Weights of a small CTC audio transcriber.
Training: muon at rate 0.0018, 9300 steps.
Rows from block 2 of a small CTC audio transcriber, named by matrix and row number. Rows with one number belong to one neuron. Each number is 500 + 40 x the weight over its row's rms, rounded and kept within 0 to 999. All counts start at 0. Numbers have three digits each.
After each neuron's rows are labels from the 100 clips, of 14976, where the neuron reaches its highest value: "strongest on" is what is common among them; "loudest" is the band of the loudest frequency at the time of the peak. Only what is clearly more common there than usual is listed. The data: short read English sentences (LibriTTS-R). In brackets: how many of the 100.
# fc1: MLP up (model.blocks.2.mlp.fc1.weight, 768x192), inputs 0-191
# fc2: MLP down (model.blocks.2.mlp.fc2.weight, 192x768, transposed), outputs 0-191

fc1.311:485511467481526538501476487450467508501431518441438542494550494506499428436473493439525535553541496443463531515461453534471502526524435463476496498543535530457535467582447544503557467515454528441479553533488473546514438515498534452479544457500429518457508498588453510469471436465551555440534481547521518484514542568512532444518475442437484537568472532491463544499479478555549572511553418492477481528486487508490521526485594469583582487494510517534572494523505469495500559442461490522545488497524493496580476490557522545500504567472407441489499502499495478472515612472555540424
fc2.311:525441495525498486545507543559501586483489453462507425529592463503521491557478529488568517470497554532551443513468533472571479447454504547496529504454514551518460458477500386509432480543469485501560516417494510519409621449495491601499484507459472497515518434477464549500543523471477510475559467535509552455498468485442423490492488448531510459572504421488525478499508538472452447527458509469493472550513453443489486490479482546413452447504512487491469444456447507488450465520517507435476475492498592516541545491435554488499500483521520511491456516499453524472498510469508386506
strongest on: voice: female (100)
loudest: 500 to 1000 Hz (72)

fc1.511:456557448489495558478507501458431480449544520424532507495554466537560484482506536501508481503539425522476471423467495432465552452527547472464532461508540516546525445480525483479524508513498464456434508482497445509432456550468475518513459592527569469543473530547524559457438545491529480516479577548497505427513455551532518595534516474474508464498516411514484455574514445498441517502554419528559589446460509461545470538481444456481522465458480482503515529492469516579500530526497525474575515551484491544555538498503501580470517494488473526511489492500403521459523418425461546502
fc2.511:509456508540506482554531607501508411554416535501454434459536456558562490458508446505472525513521472528483456439493471494522530524435527464450508510522567464504448494469422462532456409519552481498560519485470545489547515441504487470522515439496454496488471574505460447587601487487508581489536491456537479491507492429467451481505533573494491445568495512537501529479513483502552511533463482533524508467476530507462449461446581498418445496522515510487486528541493450597545455526495564550476527422516476458508549588491470458538510508456512537519476455433491483471484477518480442485
strongest on: voice: male (94)
loudest: 2000 to 4000 Hz (34)

fc1.343:427461493524482472468522525529504488488469484511547542594449433518517453470408476531527457490485576567477513515505507574499465445511496542524528470505524471617538519573492556552474494528534506430548518529504562507478489577506500521530478471526430512470414510514497553465491538546462440552466519439440494401528469472525507523459461518509517541523457497476461549516562496557519488423501475476514524507448516465488479389499572504573440486494535448458520430502455545489542550528484435461464463470455458441500474495527482442588483483512476516455518545494546547499499465523487434536
fc2.343:549544487443490461557554465538459520474541509480510510505452498523538518520607542487418494489615536522549557489526478516484511538474516470497487519505476453434462474420460527532455497522421466542456495560537438460544490498501575478484510442518533455481598535483517508513534544480511533536554473589599535520499586557462506536525560442493540455523524489521453530518497537463477463502488529478553489538570547542454543545433460489482485471399472486504432514466528466517475546502504496551557427554529514476470522486540465499497511452501530442490473518482422461474584548493459512500
strongest on: voice: female (83)
loudest: 1000 to 2000 Hz (49)

fc1.493:510468468474505549499461538520564502487473501517510587559589541545540520438578521514487486443570535470495414491513494495547506489550502555507501503495500448534546484454500594514530450514551480479520535518410430516561484453564510495500463492477514550481502488480394574476554483517490457518460493485477483473554507480532497479459434572528473497592437507430497508569512454527528498519535580498520472445536543494508437562470468473527575455505445466491559440540439446550528465496489473498528436537523547460472472506443473545509458483448518440506437546436454485451506537521471486541
fc2.493:488491409484478501440471539445496528516463486486474436500438456558505492493460491524487507446456440479468553449428519582509495465508549498499481468506486486421495452559480478529476493439461504506457468534497493431412538460549536524474514522477472520463482480519489477486516481500465475503525496499450506394480534424471498519497476452501502525479427500455541484489473497422427465525459477457440508548528522461537391488486614482465457568557565515423480481464508505540479491524546528527443548469486511575470496524439430502536504539459459523496512611484528466413503485532411522451
strongest on: the word "what" (34)
loudest: 250 to 500 Hz (43)

fc1.60:496480504563489468560487586545500465488458499446451523470553483500550477530457548471529502486543502505479541477485510465524513502545529514499494541447546472527556525524492498464568405458480487505458472394497500478470481529505476555506515522494488507495533517511474479467523513557563558483563550516560492493489470501547505602536483548542468467567436568548489484455516470530533644432523517501513428520460527479508546503561501436525490498438431518576459479583491443504485479461509533477489524540528583462430492475454499490477454486558521423466490506494479543604539418496478442455
fc2.60:438477494480517521507463486524431480522448543468508508489513520494511450484537508523504451485510511523526448474590465460507554469473444474445498428508569495534471439518559551571474512543529568530553514558515470457562475510463499384528498464530491390449483495571523572543458510456500468470564551519503576481474547494466527473453537514462495445567497473501446558426522563495473486466453534429516510546559493542465549530539488438507434493499464521518554509516523506551534530587517485535568523474443527610550546508536510542461432523541526513483564517455509499514510539472520531503
strongest on: the word "and" (30)
loudest: 2000 to 4000 Hz (38)

fc1.68:540483428499474559548518541489507476529500435536489477433559512561434486463517511504460482489439517477486569523523481554469519543457581487464506533509444421473556496440430495464542489482501495544467468559545522530578487489522482478453485460495444483520492452466512503535425512547456490495364545501466536521467518411527513436505498500528464498412443475510524468552454541564562447536555504460438484517507469544526585527464471554544471448507509543465491524483525496505455452516462489504521532409428489528515558533495491549505491503557456443535539601535520492476490457501485522573
fc2.68:497488525525550472501429453461482485440564469485482501452443518562503568480438530466489482469540538539502476454511456438500484471498419516529459469558481458549522520476521558538516408462534550457519504407449551482497458498544462538524509547441518525541551528465497457464531502442446467443536486471546475522547549549499525504501530502506481497540516463430501504453563545438448525568468515466544501543512502443554448508591591427448596564483419517507523476491485540472487537490550521445486473508520508506525505534459474523551529528479586531523455490499458527474517519605544539447
strongest on: the word "what" (31)
loudest: 250 to 500 Hz (62); 500 to 1000 Hz (29)

fc1.7:483429532397479517536490454480490467480476491529516532496493459437508439544530529466484507493525466502494611506590484522525487524488509483400509457568496447543571535600394471479449487544492506565430529485462511546479475512506498452456541537500499503477476462495497483467522513532524546540498499481561472516501520530434485523542561520526505515551480498585408455545477493507532520498535474505493481449402547525557455519528446457456531554532480527466397491506510475570501457434482524498559566458504516502502522571505528497518469553538455470566571570474510432529490459507538483543
fc2.7:558536504503528533565534528468459517505440489420526434456517487506437555462445463460496493451482519503485425515442506462450456510553535512501504542456534518533472445506579495503534499520519516488462531515547464528516497481555510535483445503507471556540444488457483517524478455442489465481560540564445492492525488507464479433503515521472569393569470487523503476508529508507520485534500452456513448460607471520578483478542548519465410450471548525560475443524446464495537496522501533487420470552447510509520503525521488496421512452474456450503468376508505541483597478512478389450
strongest on: the word "he" (33)
loudest: 250 to 500 Hz (29)

fc1.72:518534437527484461475426443558456504507472493410447501528446485463516548511475515496488521463442504540550524483544562524446490550528495473581512487491504525558473526459494515561573492516527459507446550447449526445545572481537519525519507515501497464496524458522461516521454481494459448508455505572490469539446438569559528543449448579458542408514450510497458490440453502530513457516495585467524471499544542445475487483556457444569447543604533447479521441592455563545483495482468420499436569509517509530478520449471514460472519465511516512446466472534480460547462523489510473482
fc2.72:541477545502456524528582501504511507604551519535536423522505488514500527448564470458497495531462515506511551519427460483450546479529489521526516512454520467514501489535478484460444431522510502557453550547465473498413483506447509542520463480484563523456496515442518469467486540538528514484502511485546464472572525546496504517518551504500500539537522476534557471514513587510535448494482520462511527477466535480543563529478534481476551518437539414572508555536542478603469458435448474536551591558505429498470490427472520533609550491508542484507503571448514422529499404504427538462
strongest on: voice: female (82)
loudest: 500 to 1000 Hz (74)

fc1.600:476471464471562442524504411436490421473497474509538521469528549469464559486538504492511537508539506511504497534489497500481595540457498470452433510537502478566504514475620491490459533495549486468515536536504549532511470615494556564559476487488493536498439495489519500508501539459516493536490502524493530381483482552540475477425499493472456545483524488526455463494486456515504488503480502466549439509423444499428569534490414513473515487457485604473514448520535515454432434424551491557571541427508527447521530522576543527535514502528516510508491521506577434483553542476558497468
fc2.600:442573485463541512452456462523534515529475505486449512542505497504552528484516476565571529516472488509523498472533506487526471472517437534504505493492423567535582482474474558423551539497505479473528527506428488466564528561539451487488584460520541526446471470478461502434444521514496476487505466488458466493579527385481492505527542566447443505476429462442552502559442503586521520475481480508524446545541494422523488531531546476504453488528517447501582484438426539419524463474500585511512429491470503546419535458534462559525475515502467553548473503451561496494498484529548495443
strongest on: voice: male (94)
loudest: 250 to 500 Hz (28)

fc1.70:509482528539469468519515424468576469494501530516555536461465485540505509483467526545518470520433418566494497472472484531563465515579555430486424496526524487511526451505488508477452531556510530514506508515521454453487451461481500483533491532496500427474544495529530492444442461485489441454570482516503548438442538474482433483465490569528518491378434462503483516505471513445490501531578476452450520491398446481543525513490466421489541503530444569502503481518478480517553406455520434581525459549497470469470495560412547481488510506479474587568447482539433478488441510465527497476
fc2.70:439536478488487450437484517494510515471558515492530488468538494486494491513506554437498514502575478389513531523447466538517514444481541452526424523560486534517446558489432479518529538421507539402478490515482612518497498517427585567479473451462508480545487500435537550509544562535485554593535490483511439484523479544510484500510540490488438530656507456491515434531550504471525519509506502525544439569576493529480464476438553499482460504542501505448470571506474481523475538495519534484502552542460483526529596502479499503508485523523555495488548474486494528539574495545482489553
strongest on: voice: male (86)
loudest: 250 to 500 Hz (57)

fc1.730:516490568509497488487508461463486519478480570489428452485507454479538466456503396521475545459406490510553537491439512534492476442477522477540464444452515533469438420515545532442466560446556452522469486472502470468575414430564530546416510496502523543443426481478529511512560445509542462461496532481563532496543546453504437535449553533495458459528561497492427532450502464550428492531466569504522507491436453528437513478519471470464555404492514439514460506530447475525507515484473590473468472502462501535432460486523536510448434499471529533502470546517504538530512504514508546490
fc2.730:462478485516516503494436511499573456495502439479492547514513568471453459571505576514524515524466445431536456507570534497497479495509494484523472469522500463491517519508424458486505539603471475509527510468482565468466535498543522447549480461507555447456449474523404541459505488520547560497477485480423519519511466500505547487576548486544527463415486462508396514520490495426518511505592569539465508493533502397500592494466546514532465535510486506423543528507503515495474514521483572477507377570455498509508509501541474466462461531516591546488577508478522540456520567514534467533
strongest on: the word "you" (40)
loudest: 250 to 500 Hz (29)

fc1.274:520495460536571444510518519477440491520441497453512549456516505404537484548489510492432547484531498549524513474488431429509501478536456490519480492504540513470435562532534450485480488470514552478522492491494485550505449528453441499494424573443475497530457526457615492427527520523463552463513441431551507521498441549462538477462491464440458590420501463544515486432516500511481504550497496433486520519491482463547497487445466507568437499485482473524524507550503541514455491450513515625590480515456497531508498483490575462497496520481521564531582550510452533457518548530536397481
fc2.274:490523531464454543555484508503540522427538502527492545527426459538397494484485482595535430550505534450447513472513619478434526522461470546446435479540501543511456527520473500493508512498517476498595541451547508450456503540556540504479533519434495524500521548524518529538436506457531491530514529536508436456503456495422499532510470515482473505531489521449445457492433457471490471470539474462517453444493548509410509464519494486540523511488473600505520515516461427481583464543491505475393462468479553579545552519540494514511486560516536497490464417514541529460524419513510559477
strongest on: voice: female (96)
loudest: 250 to 500 Hz (49); 500 to 1000 Hz (34)

fc1.473:559526604468458544480496505466496452551519501431556540471564514547521435515534512580465512535540472469522509497504505556498425500483504502566533552450510477535447558391504431476479529499491487516465481501437413531453538488578553558544443570513564525489480445454528507509453535470500480487460483517477484556473467512508504520547512454547524504434454472586511588430471454485498431501529517566492520586550469447455518547496542525587495510510541455557490480517542541523477502481506498550443507545456486505524505506491557459502453497576540516478541526525472481509521568426493482464
fc2.473:464494504491456500487443500476543476431489514389555448497490518512456445489436513462533456488413492549473517529479470465516439503558470497476531504443437540475417474495522566524476516468556539527456579476439500507478471508509479521546551533447432536547509520508461471496497528493482454480508525401481543430534568467579520523462471520497467439493464477484487454542524535523564501478514584427507532511568534527491548430528499454491520434505527511520430466501442468496527467500532497471508468443474502535534466439484412554568502538542461479491473379435529465485425499505490437487
strongest on: voice: female (100)
loudest: 4000 to 8000 Hz (100)

fc1.179:463483407581481452499520525502495518479465423482435422525502443533478530521586471423554460455502583484488598442494450552540537492471491540533551431448544448473420495496437519454538458505485497488498529484527486544483480462508544477508443478564554488505501429504419521460515506478509479425507546540517518504553502512508543491490495509559545509448534496520495520415539487540450443429495459521598521507515484537534497476552439463447486500429502518474526487518509514581547456540418534526474511494464557514462492489452496492482440540510531477471494477500408492443533572555515476508
fc2.179:424511542537548509548420489514510459493520489507427496465489501523477426467468558594450509495488547563504418443426585488431492492509532448566539538544537548493527499479478488539458479523511542554487547513517508421502489466491541456574535501499444534473515619487504505539482460475563493573492489455457556481525508456506418496466465545415507577509523448486510521633519522466515563562464549507526511494502500494500515535512522500551521496480528586494535517532527491544480508467479504511531559490503550525512452501472529530556559549516506467510542429448526493480492521495431480586
strongest on: the word "you" (34)
loudest: 250 to 500 Hz (50)

fc1.181:524465528457520536494465491503616495534511552455492463524543544479535492561562598513495502488518495508479460480493518567464439491500411549458499575464534479477518425531497538512525465504465457562425484483524464540489580480511512501493500454511441509597550451495564469564450490516484499460479471496505495470496472495542532490457523469481477511546546478581467617532506534530530528465557437547604486550497519496480512452560499561504593466507542467516487458476539484477578510481487450539401503501456492541489411502565536505490596459491487519515494507528515516552482515511514556456
fc2.181:543494531478428524477533455448476530480467507510545489416544502509527485521486526497511471480531480474507477542574566548523508505543519539458539514519503509502450545513437445419537460474520519436496519492461505467529445511562447526433591576526533535473478524509483492458498518504548458585527404443534474485510521518518468553490498447598521450523477484475521411461481451416480450544443545456625538476521565515477483522502489498511503530449403555508585461571437540494467453524467433451530547487491569514514501530538476505535480538532429555492488463485493462505473538498492481524
strongest on: the word "he" (30)
loudest: 4000 to 8000 Hz (75)

fc1.520:463527537460560545584543554545452461554539479508491552513554458569575459485529526525519514531459459508503518501512474443460508515524496466481496484509480487478501535485585422535514545448470511485444525463479482554510469446466492500583484484554488497495520430488429488474503469480497504518505534508546525469549487500455494553551544565463530536465539501470437459562413488536473504488496497568453547457496564518539421524486425536435477485532545494484574524453508441510449521541471445446506512447473518461548550516609555480569415490544508482557477526519514594511586512479466508443
fc2.520:496504509545473549497517500517499506469499531539492514536483424484483506501527499490540520518493540574479471533453421477448473445432539460481485554413441542475520476507544515458470478526509531537588466508529547543506462474527437531436478556437484501499540532376492546478559511430468495506507450502511429520498469494550506483513471494495505509586494531497602525499525496487429548476468509480496458513518512496471435569522600527476501471472454539495497454575461498561487486544526584510495428474521602482493466590527534416480432520502573519454431440504474423494454519528460516511
strongest on: the word "be" (28)
loudest: 250 to 500 Hz (47)

fc1.760:536441429518441488526486604563473481522440482498528448471572572529548484484525472521453486441520478517514495543521466483481534452445523423469526503482525467443549465481467496403463479388498518486563458454486449528553561545444532490514469506484472476481493527441467505523520409460483540508529409483477552555437502447520460447475544509406507486482482566519474501508474449573488536488527460470516491448461504475519530592595510493518507499519509466473492495485443563469507462490450439512423489484482606496499529478473558546506505479454478514508521479543418526495515507493451539526
fc2.760:505515559524527477511443462509518516494521464461472527542487447459479477518450527515459487481528583535514472467418561557570531487524462560499505510545469526482573479554464482481460516507438476583521545454534501463532540428527493465444508490506491478453528513485505601470505495533471481457501474541545481556500500427504503538455468464566490455513485531497497457487516498519535463442515624456507472612483560517422424467451516530476510471465461517530489429466449511514540502509485492484490555554460502510492462382498434522474477556476475506507496363499540532467415485515525432467
strongest on: the word "it" (36)
loudest: 250 to 500 Hz (40); 500 to 1000 Hz (30)

fc1.133:448491479443552470519532444526535495482524435549528526468487503474486468440503463566503455507506489487494477486501493502475478531521558499433457515550484480542589602498496533506569498476560479525517483530501469565440553520510472564466447499485533444572535547469481538490426477525497515480524588479488531500485492504551537456418513479502474467499514521475427475505520457455491566472531492487453490533436539515497600530409507550495471500533468433542480566529528516602497514397544444537555453520563475535518534412487502439425440561497458529485473501462476481418506542562490515490
fc2.133:496486510478481496480552543466562501500514479491478442525546483493473539523559549407449539442469484458530498459478543479483518469447489435521549462542506500521420438546505541575524478477516469515522528484471471474522470505444454457494542459503589533460495442502515564525502514483487542518494461500486445527461521564504527469476424451434499537476506513501493446557563559496434456511480435498418489506524569532477445425581486430474516497473483525448458577544464505475538538510500553484455594533537490490486492521473454556593421525482522517561567467533555550490477446563462579541
strongest on: voice: male (73)
loudest: 250 to 500 Hz (41)

fc1.197:547423512564482479474473596452520471583474554496471545452536443530531429457443597457473463517544500455532533420462446564436539421399534464553504478530522460479447531532580505443520541508508505553465520452472471512565525523497514478536478454441472519588471517568456502512534480513497510456503482453471518518470509467444546573487524462511529471503519515426552496498424474520519481446457553475480493487480520470483521497506466427493449582507464467575502529431513510447534454529513516522518445502454511486500460483455517480455521559455496510500535541482483471512490500444579451462
fc2.197:456525471416445425480471445460490494428511495481462535481574499455506461483445522545508540489471493497516526440506534452566441471545506583482452490465463519539494487452454521437494522523451512484503463509513547489462437542448494472431465469479542442454512542476442499497466553467496452502505607595543522484405499470523535528602524495497475483497533472487501518428511551531524516468538422463474483482459436490452491519493496525522580460521502512500462506507423479496528502502433530440479509451516568484528552500486505507493456503497410544410515443513530516509554403599515522471
strongest on: voice: male (73)
loudest: 500 to 1000 Hz (61)

fc1.582:455505526547495493559519446513541486504423462507515526585474519435379519544539522466463496493447504565517559472489517459544522507505547438557490499523550488514555484452550505535374546582439551566521538446517519510517507456478460516538497543538485528487515530536470509509564495484488543452573561484539508476436495484536561455507541492546465518560452487448453580488427484477493484462476490512441462484457503496519518502544450449593466502561380517478454476497517521496534515486470576574414510523552556523493468503466549495472489482471498459481472526495478498519472455463448468475
fc2.582:529528455589479496445539540508498531517522510460463555451471611563538503450470437517453562471507495471515472534474439524399503504510436532505538507429514507488468428498524511430514467494504501485487520520500494507523449465472508550472485534496533470559475581522472494457437495503587534498555503513516484502551533512536542506506463513446576556491481410479571503578541534501553456457508465492482490501553485474519490568559570497522525461377507525512519496547467425573555515507431479409506520487443502476533557450471430490549518445519559448525498566510478503508467473518488546510
strongest on: voice: female (97)
loudest: 250 to 500 Hz (89)