{
  "arch": "transformer",
  "model": "CTC audio transcriber",
  "dataset": "short read English sentences (LibriTTS-R)",
  "train_examples": 26041,
  "n_mels": 40,
  "hop_length": 160,
  "input": "log_mel",
  "spec_augment": true,
  "win_length": 512,
  "tokenizer": "char",
  "vocab_size": 32,
  "norm": "layernorm",
  "norm_position": "pre",
  "activation": "relu",
  "mlp_ratio": 4,
  "head_dim": 16,
  "fused_qkv": false,
  "bias": "all",
  "qk_norm": false,
  "parallel_block": true,
  "dropout": 0.1,
  "inner_norm": false,
  "drop_path": 0.15,
  "subsampling": 2,
  "layers": 16,
  "width": 192,
  "positions": "rope",
  "init": "xavier_uniform",
  "residual_init": "zero_last",
  "optimizer": "muon",
  "muon_scale": "match_rms_adamw",
  "lr": 0.0018,
  "momentum": 0.9,
  "nesterov": true,
  "orthogonalizer": "newton_schulz_5",
  "adamw_lr_other_params": 0.001,
  "gradient_noise": 0.1,
  "steps": 9300,
  "batch_size": 64,
  "epochs": 22.9,
  "lr_schedule": "step",
  "warmup_steps": 1860,
  "weight_decay": 0.0,
  "adamw_weight_decay_other_params": 0
}
Rows from block 3 of a small CTC audio transcriber, named by matrix and row number. Rows with one number belong to one neuron. Each number is 128 + 24 x the weight over its row's rms, rounded and kept within 0 to 255. All counts start at 0. Numbers have three digits each.
After each neuron's rows are labels from the 100 clips, of 14976, where the neuron reaches its highest value: "responds to" is what is common among them. Only what is clearly more common there than usual is listed. The data: short read English sentences (LibriTTS-R). In brackets: how many of the 100, against the usual share in percent.
# fc1: MLP up (model.blocks.3.mlp.fc1.weight, 768x192), inputs 64-127
# fc2: MLP down (model.blocks.3.mlp.fc2.weight, 192x768, transposed), outputs 64-127

fc1.248:165138093137169118163128121171147145107078108110122155186146147130156130171158114125098161113170132136099131176181115129118125145107166169113130108124109077129136141170126119134161168136098113
fc2.248:134153141142076143113100153116131094154171148096142102087123146104095086106105139116136152151080118119151106140131145104137144127137147144117143126122140185119097127078147106125085111108088155
responds to: voice: female (100 vs 54)

fc1.97:114153140159142115137172110140158171112097122118156140119134159096095119147132150118164165132125081110151127126139109147092097107149110182133152119132122142142080143135111167125101121115197130
fc2.97:138082122104155149082085177146134164170123138146125128141149084139183130138114110113142131123177157104155106127137147093121124130154124098144101102164127131109121119131155057083146124144142106
responds to: the word "you" (46 vs 14.4)

fc1.520:107122071189142116148093109114131128158148161130147096110150111142169134132102133071106113140105117102147119102123100145156139117089112160131146110171089140124073123102182091144154128119109122
fc2.520:146163180080122176138145122135094138142105127138148177146134130110085084130128168141131098157152132147137127134137146143131150102123122072168126149098172130086126123124109134120139160120137098
responds to: the word "you" (34 vs 14.4)

fc1.483:166139137116119157088132148111143125154114128148098114124132159161145112102081115123131100084141107110080110106162102134168147139102123120127172175076154106140057085134188113123110111173152126
fc2.483:103146130148133100124116117116114102128122143086108172154115112111147100142167129121154106151085143104159194125135135136107121103147133158128053112160153095103160148131100172142152131125106160
responds to: voice: male (72 vs 46)

fc1.457:145132097133109117106161137143107129104123137109154081089162135099131121125147122080121117121159137111127098149127127156108120103082086100120106114144129084059113120141111103150080139127124155
fc2.457:149118116102095115122132131101157108129105144113127108137100096165104153145091107148141141093071126180136141116154155132120160123096143148142097121096165145130123113120141158098104115157148111
responds to: the word "he" (28 vs 11.1)

fc1.687:161150137101112109113110122100107095121147083159132124129131151153121161113173098139065133176067169148129123147103124105133146140139165094170131100100114159130143095124079138114154117148156134
fc2.687:097083118136142160116088116128120115090143138095144134100144167081149095147113123118157154119155122118154173086144093152128122134125144132116173141120166162147115130118189109128158176176074129
responds to: voice: male (83 vs 46)

fc1.668:159080088173139113107137168120151103137168148124173134163146133161128132142141151127161128166163127113138086144131140129131204113128132127113155122129101134141149100140105095147117063128121087
fc2.668:173155149121113161147140104164128158148155170122120100116124093107155158108156108161121121113099121112076134131078148116134075126110173128128109142135152114136103138065117107132106157158125127
responds to: the word "she" (42 vs 5.4)

fc1.359:129110073112121148084133116081109130177149151135104129126166114124122151106126191136139108146119110072146105138153093159160141165126105120164141121197104138150147122137118153150115120143137096
fc2.359:092143175113155139105139142113177104119128081127168195165097135161149104153128102130100114119116123103112176134084147182151137099095118115102150129093123136105117129161115146086136106127085083
responds to: the word "it" (38 vs 12.5); the word "was" (31 vs 9.9)

fc1.710:159109130175125125131134108123107131147100115138128131130093127147135142155134193171139150166113090131114119089171163112126089146108134092158088172128097164106186064109136078106130132128125115
fc2.710:116124138123121139094178153161151133113121193119148164124105151145128114148151151129106114135135128124118127069092105113119129131165126145146127160140087144131128141148149162110119155139116138
responds to: the word "you" (55 vs 14.4)

fc1.406:128072151124111113130128126121112128125166162148098103132152176136131077150141176109152119067139128090118124076102142113128094128100171115162118132134137132116124166114129126089127134122115117
fc2.406:129158121144156152150113113115132063107144121136123130114115112109132163097152115125123150102140109156083115170173105131113149138112165137083154119123067150099122117170114138135174156123164078
responds to: voice: male (99 vs 46)

fc1.256:115110115178124155137108134162115170075141100153164130122135105109152129122159116157131137147129098150157145144169082164137126088139102098125129186116136106165130113183133080152102148110110091
fc2.256:136124132105097124133081096136101145116139135116145132120135124090113149124111129103128086174176153123187096160117141131117145200125127121138136143145137138087124131111098097089097107149124126
responds to: voice: female (100 vs 54)

fc1.733:114146158130107112185168140126103132106097146143138107089121145150096078150157129115137125131134090148170137160173105127139134144148159160137145150153066153159123129157105164190111117121137159
fc2.733:146112147128137150103133145138176148137118114132170157106177148101093115113103102130118162123133139120073165117100088148136143130103106139114112126047141163113162146138125119082153135140122122
responds to: voice: female (94 vs 54)

fc1.713:159156165115128089164136147146107120132174144082181122129165137135106144139110167117131100136137093136120119161141157138115160115159156188108115133138155121123132107114094113098101147143116142
fc2.713:101147147118144172173158118171118155097097102146115115151103148141118160132181107154154103149129105145135140118115141106131154133132151163126079125157085143123180152119133158129146148140158083
responds to: the word "him" (25 vs 3.8)

fc1.7:122135161136113121111083100136185160099164093086152120108125107162116130099073081160139116136139160108115132157093137125162091113140123139128120078162065119136123111134111134124124135151115145
fc2.7:111119122122126092176146150120095091137183142159131155107105118123134160137117117110078132147071131143130096125133084152109094122096126096121153089076186108120102120161083124159161141095104166
responds to: voice: male (98 vs 46)

fc1.269:140122131124165115095123165145122152136121098131159158102104127151138100140121157180159120115145114092187148116142075126135144155132092160169149098077120109135138123157099134166163105152127133
fc2.269:166131118158127144167106152141157153140147146138119129122124156108120157102117105128126127129150127150138125123189096124125132093114096158144120175129204145140143147141122111114111154142118120
responds to: the word "he" (27 vs 11.1)

fc1.183:156129096096131128144166165170111111133121110130094131127122155099099103105136134128160155124141119127155122188144077089183117140098156182146135119113103071114135086141137148112146116133155087
fc2.183:140099114133117101102094123084102106166134136097129115149087138127145112142120130146091124155097146118107122126145165104112125134146107092101136086117112100145108134121129112128146148120087196
responds to: the word "and" (36 vs 10.3)

fc1.744:099186129127058118148094141194130129108111170181125145119127133083121116132127099134150117121113097177154151124118148125137136131126060106131103071125153091122147113162130135112122152158117176
fc2.744:129146119153139148109158105104152165130129140118126139109142118129065158139127123103091116106146125084108177140135150173125113150124097161125165136084116147121139193116143133122147118108101121
responds to: voice: male (84 vs 46)

fc1.282:172122129137108084110161126090161124150111152153157148165117114108125069119113134133126108109141125115103118127110128126134135125110134157136049137134103108134100094103097102141131149080105107
fc2.282:079118109138132140124144085160161136133132109100125145133153108118138171125164139068145128083109132135127096149149131151111144148140096157126183090127118110122162140106145139118103102145125119
responds to: the word "he" (43 vs 11.1)

fc1.698:113127094112121096123134096119125147102115108142123097119175127142143131119178135111111103161090199098132143177143156095115166090078154145144144113113119142086103125168147141162114149089145141
fc2.698:133126192119180140116079156118108120132120171108097141101126134096116154133100119168135150144137068118178124070126127105087121149127097135130124166133112100123145126101115113146140171130116126
responds to: voice: male (99 vs 46)

fc1.212:121173140154120132118137148121161167106117133130165170115077152128116161090124180131160116108098147110070135116128153141103162123076116132114114110135163175091193103100125132120107121143146144
fc2.212:116124170064140135101147102163115094173124147095094116113148084139169096139077111124107120172106103125151074144123168130140129121122099140091140143144129097121131155104108131089142145119174157
responds to: voice: male (83 vs 46)

fc1.72:125121109124180157130131132146132125098108121113206132095123153081151100142143167140135108110112100070161108080169100095151135147135108142160117131138181136095129166141106148131117078123132117
fc2.72:104119142156138121125127087109149184167129090131100097135108080159170147169115168118149130138102153152091157134106176155131130120115135154080117148097091176111128117143113171128121140121156156
responds to: voice: male (98 vs 46); the word "was" (37 vs 9.9)

fc1.28:163109176118125091150107126126108125126161122100111092116126113127133090118131141143123114131097103138089089145113132123187098132112101096114135088153162139137105173164113147125136157115132091
fc2.28:126192154133136129110150116096098134111102128183130110097131110135131142128127096113124145142130122172114158189128099099125166124137138163109176165090086104155150117121137102131123140104145161
responds to: the word "i" (65 vs 18.4)

fc1.640:185111153108117154138167143166135143142145114161159165149133115140179163151113143119124107129139119074149100130151160136166138131127093130114117163166182130098135135131105094139150098170143127
fc2.640:130122178127145130158138115077165133166137113107121126091114117152125124080145137125118150109134174128120168121153145150101139100128137142101113100118118119110140114152109138114080146127099160
responds to: the word "he" (27 vs 11.1)

fc1.145:101143153135108153173153166127161100092124103145139155153171125122112095066116169143142152112153138139122140111112108118156120127118102162163114139155109124143120129140163111112132186167144120
fc2.145:101142100131112127118101194138168107123127122125146120168137097151086082070095154163112148112159154120098146115114093104131089108130129158141123083098136143146073141128171098135088160156136074
responds to: voice: male (72 vs 46)

fc1.255:123117108117088126130127132128154113085156044132127144143158123131094145128135131135115161154142076181101143124113138111163136138099167124126153135060149130171173138125153172100124129157102114
fc2.255:109098130127181157147136153147124159182120150126153070134140118128147106139150163132127084099071081132155109120143142121134105126155121130145128133130146111132104122140144139149153170147088105
responds to: voice: male (90 vs 46)

fc1.236:150128164132101139137140158142146163148133160115105113144137118137164121127142119138134159115140123140132137110147143080123121123111105123150149098150120089099121158165143147150113135146131126
fc2.236:157178086143158173133153098111093104134120150156140134148096138102069106152102127121138126110137115137131116140111113149120164154127115097140086149087106155145132117136143131123118154134117134
responds to: the word "what" (35 vs 4.9); the word "we" (25 vs 3)

fc1.573:081137121117100093086139141101168120137110173146114116142097146122145119138091170137130101141142131129135186132171127125102117143157137143108147118161126134168115111138126126113129123101148107
fc2.573:173153151141145142140129156124142130142107103180182136134121118117065113145132123132145139132129121125138140133108120134137168117133140090158038111153109120143114133164131129096120166112140143
responds to: voice: male (95 vs 46)

fc1.258:123138145132126140108131154140105153146103126115076156128092102142138120115110104097113147125147147143130135159113155164163159107103130133145090132093104153155102147130108088142153092112099150
fc2.258:120175141124120154140160124110114141141141085151110133097122159122108149164142095141125132127098116112102137109126123123122078123137116078182129059142147142116121159134126157159135127148130109
responds to: voice: female (98 vs 54)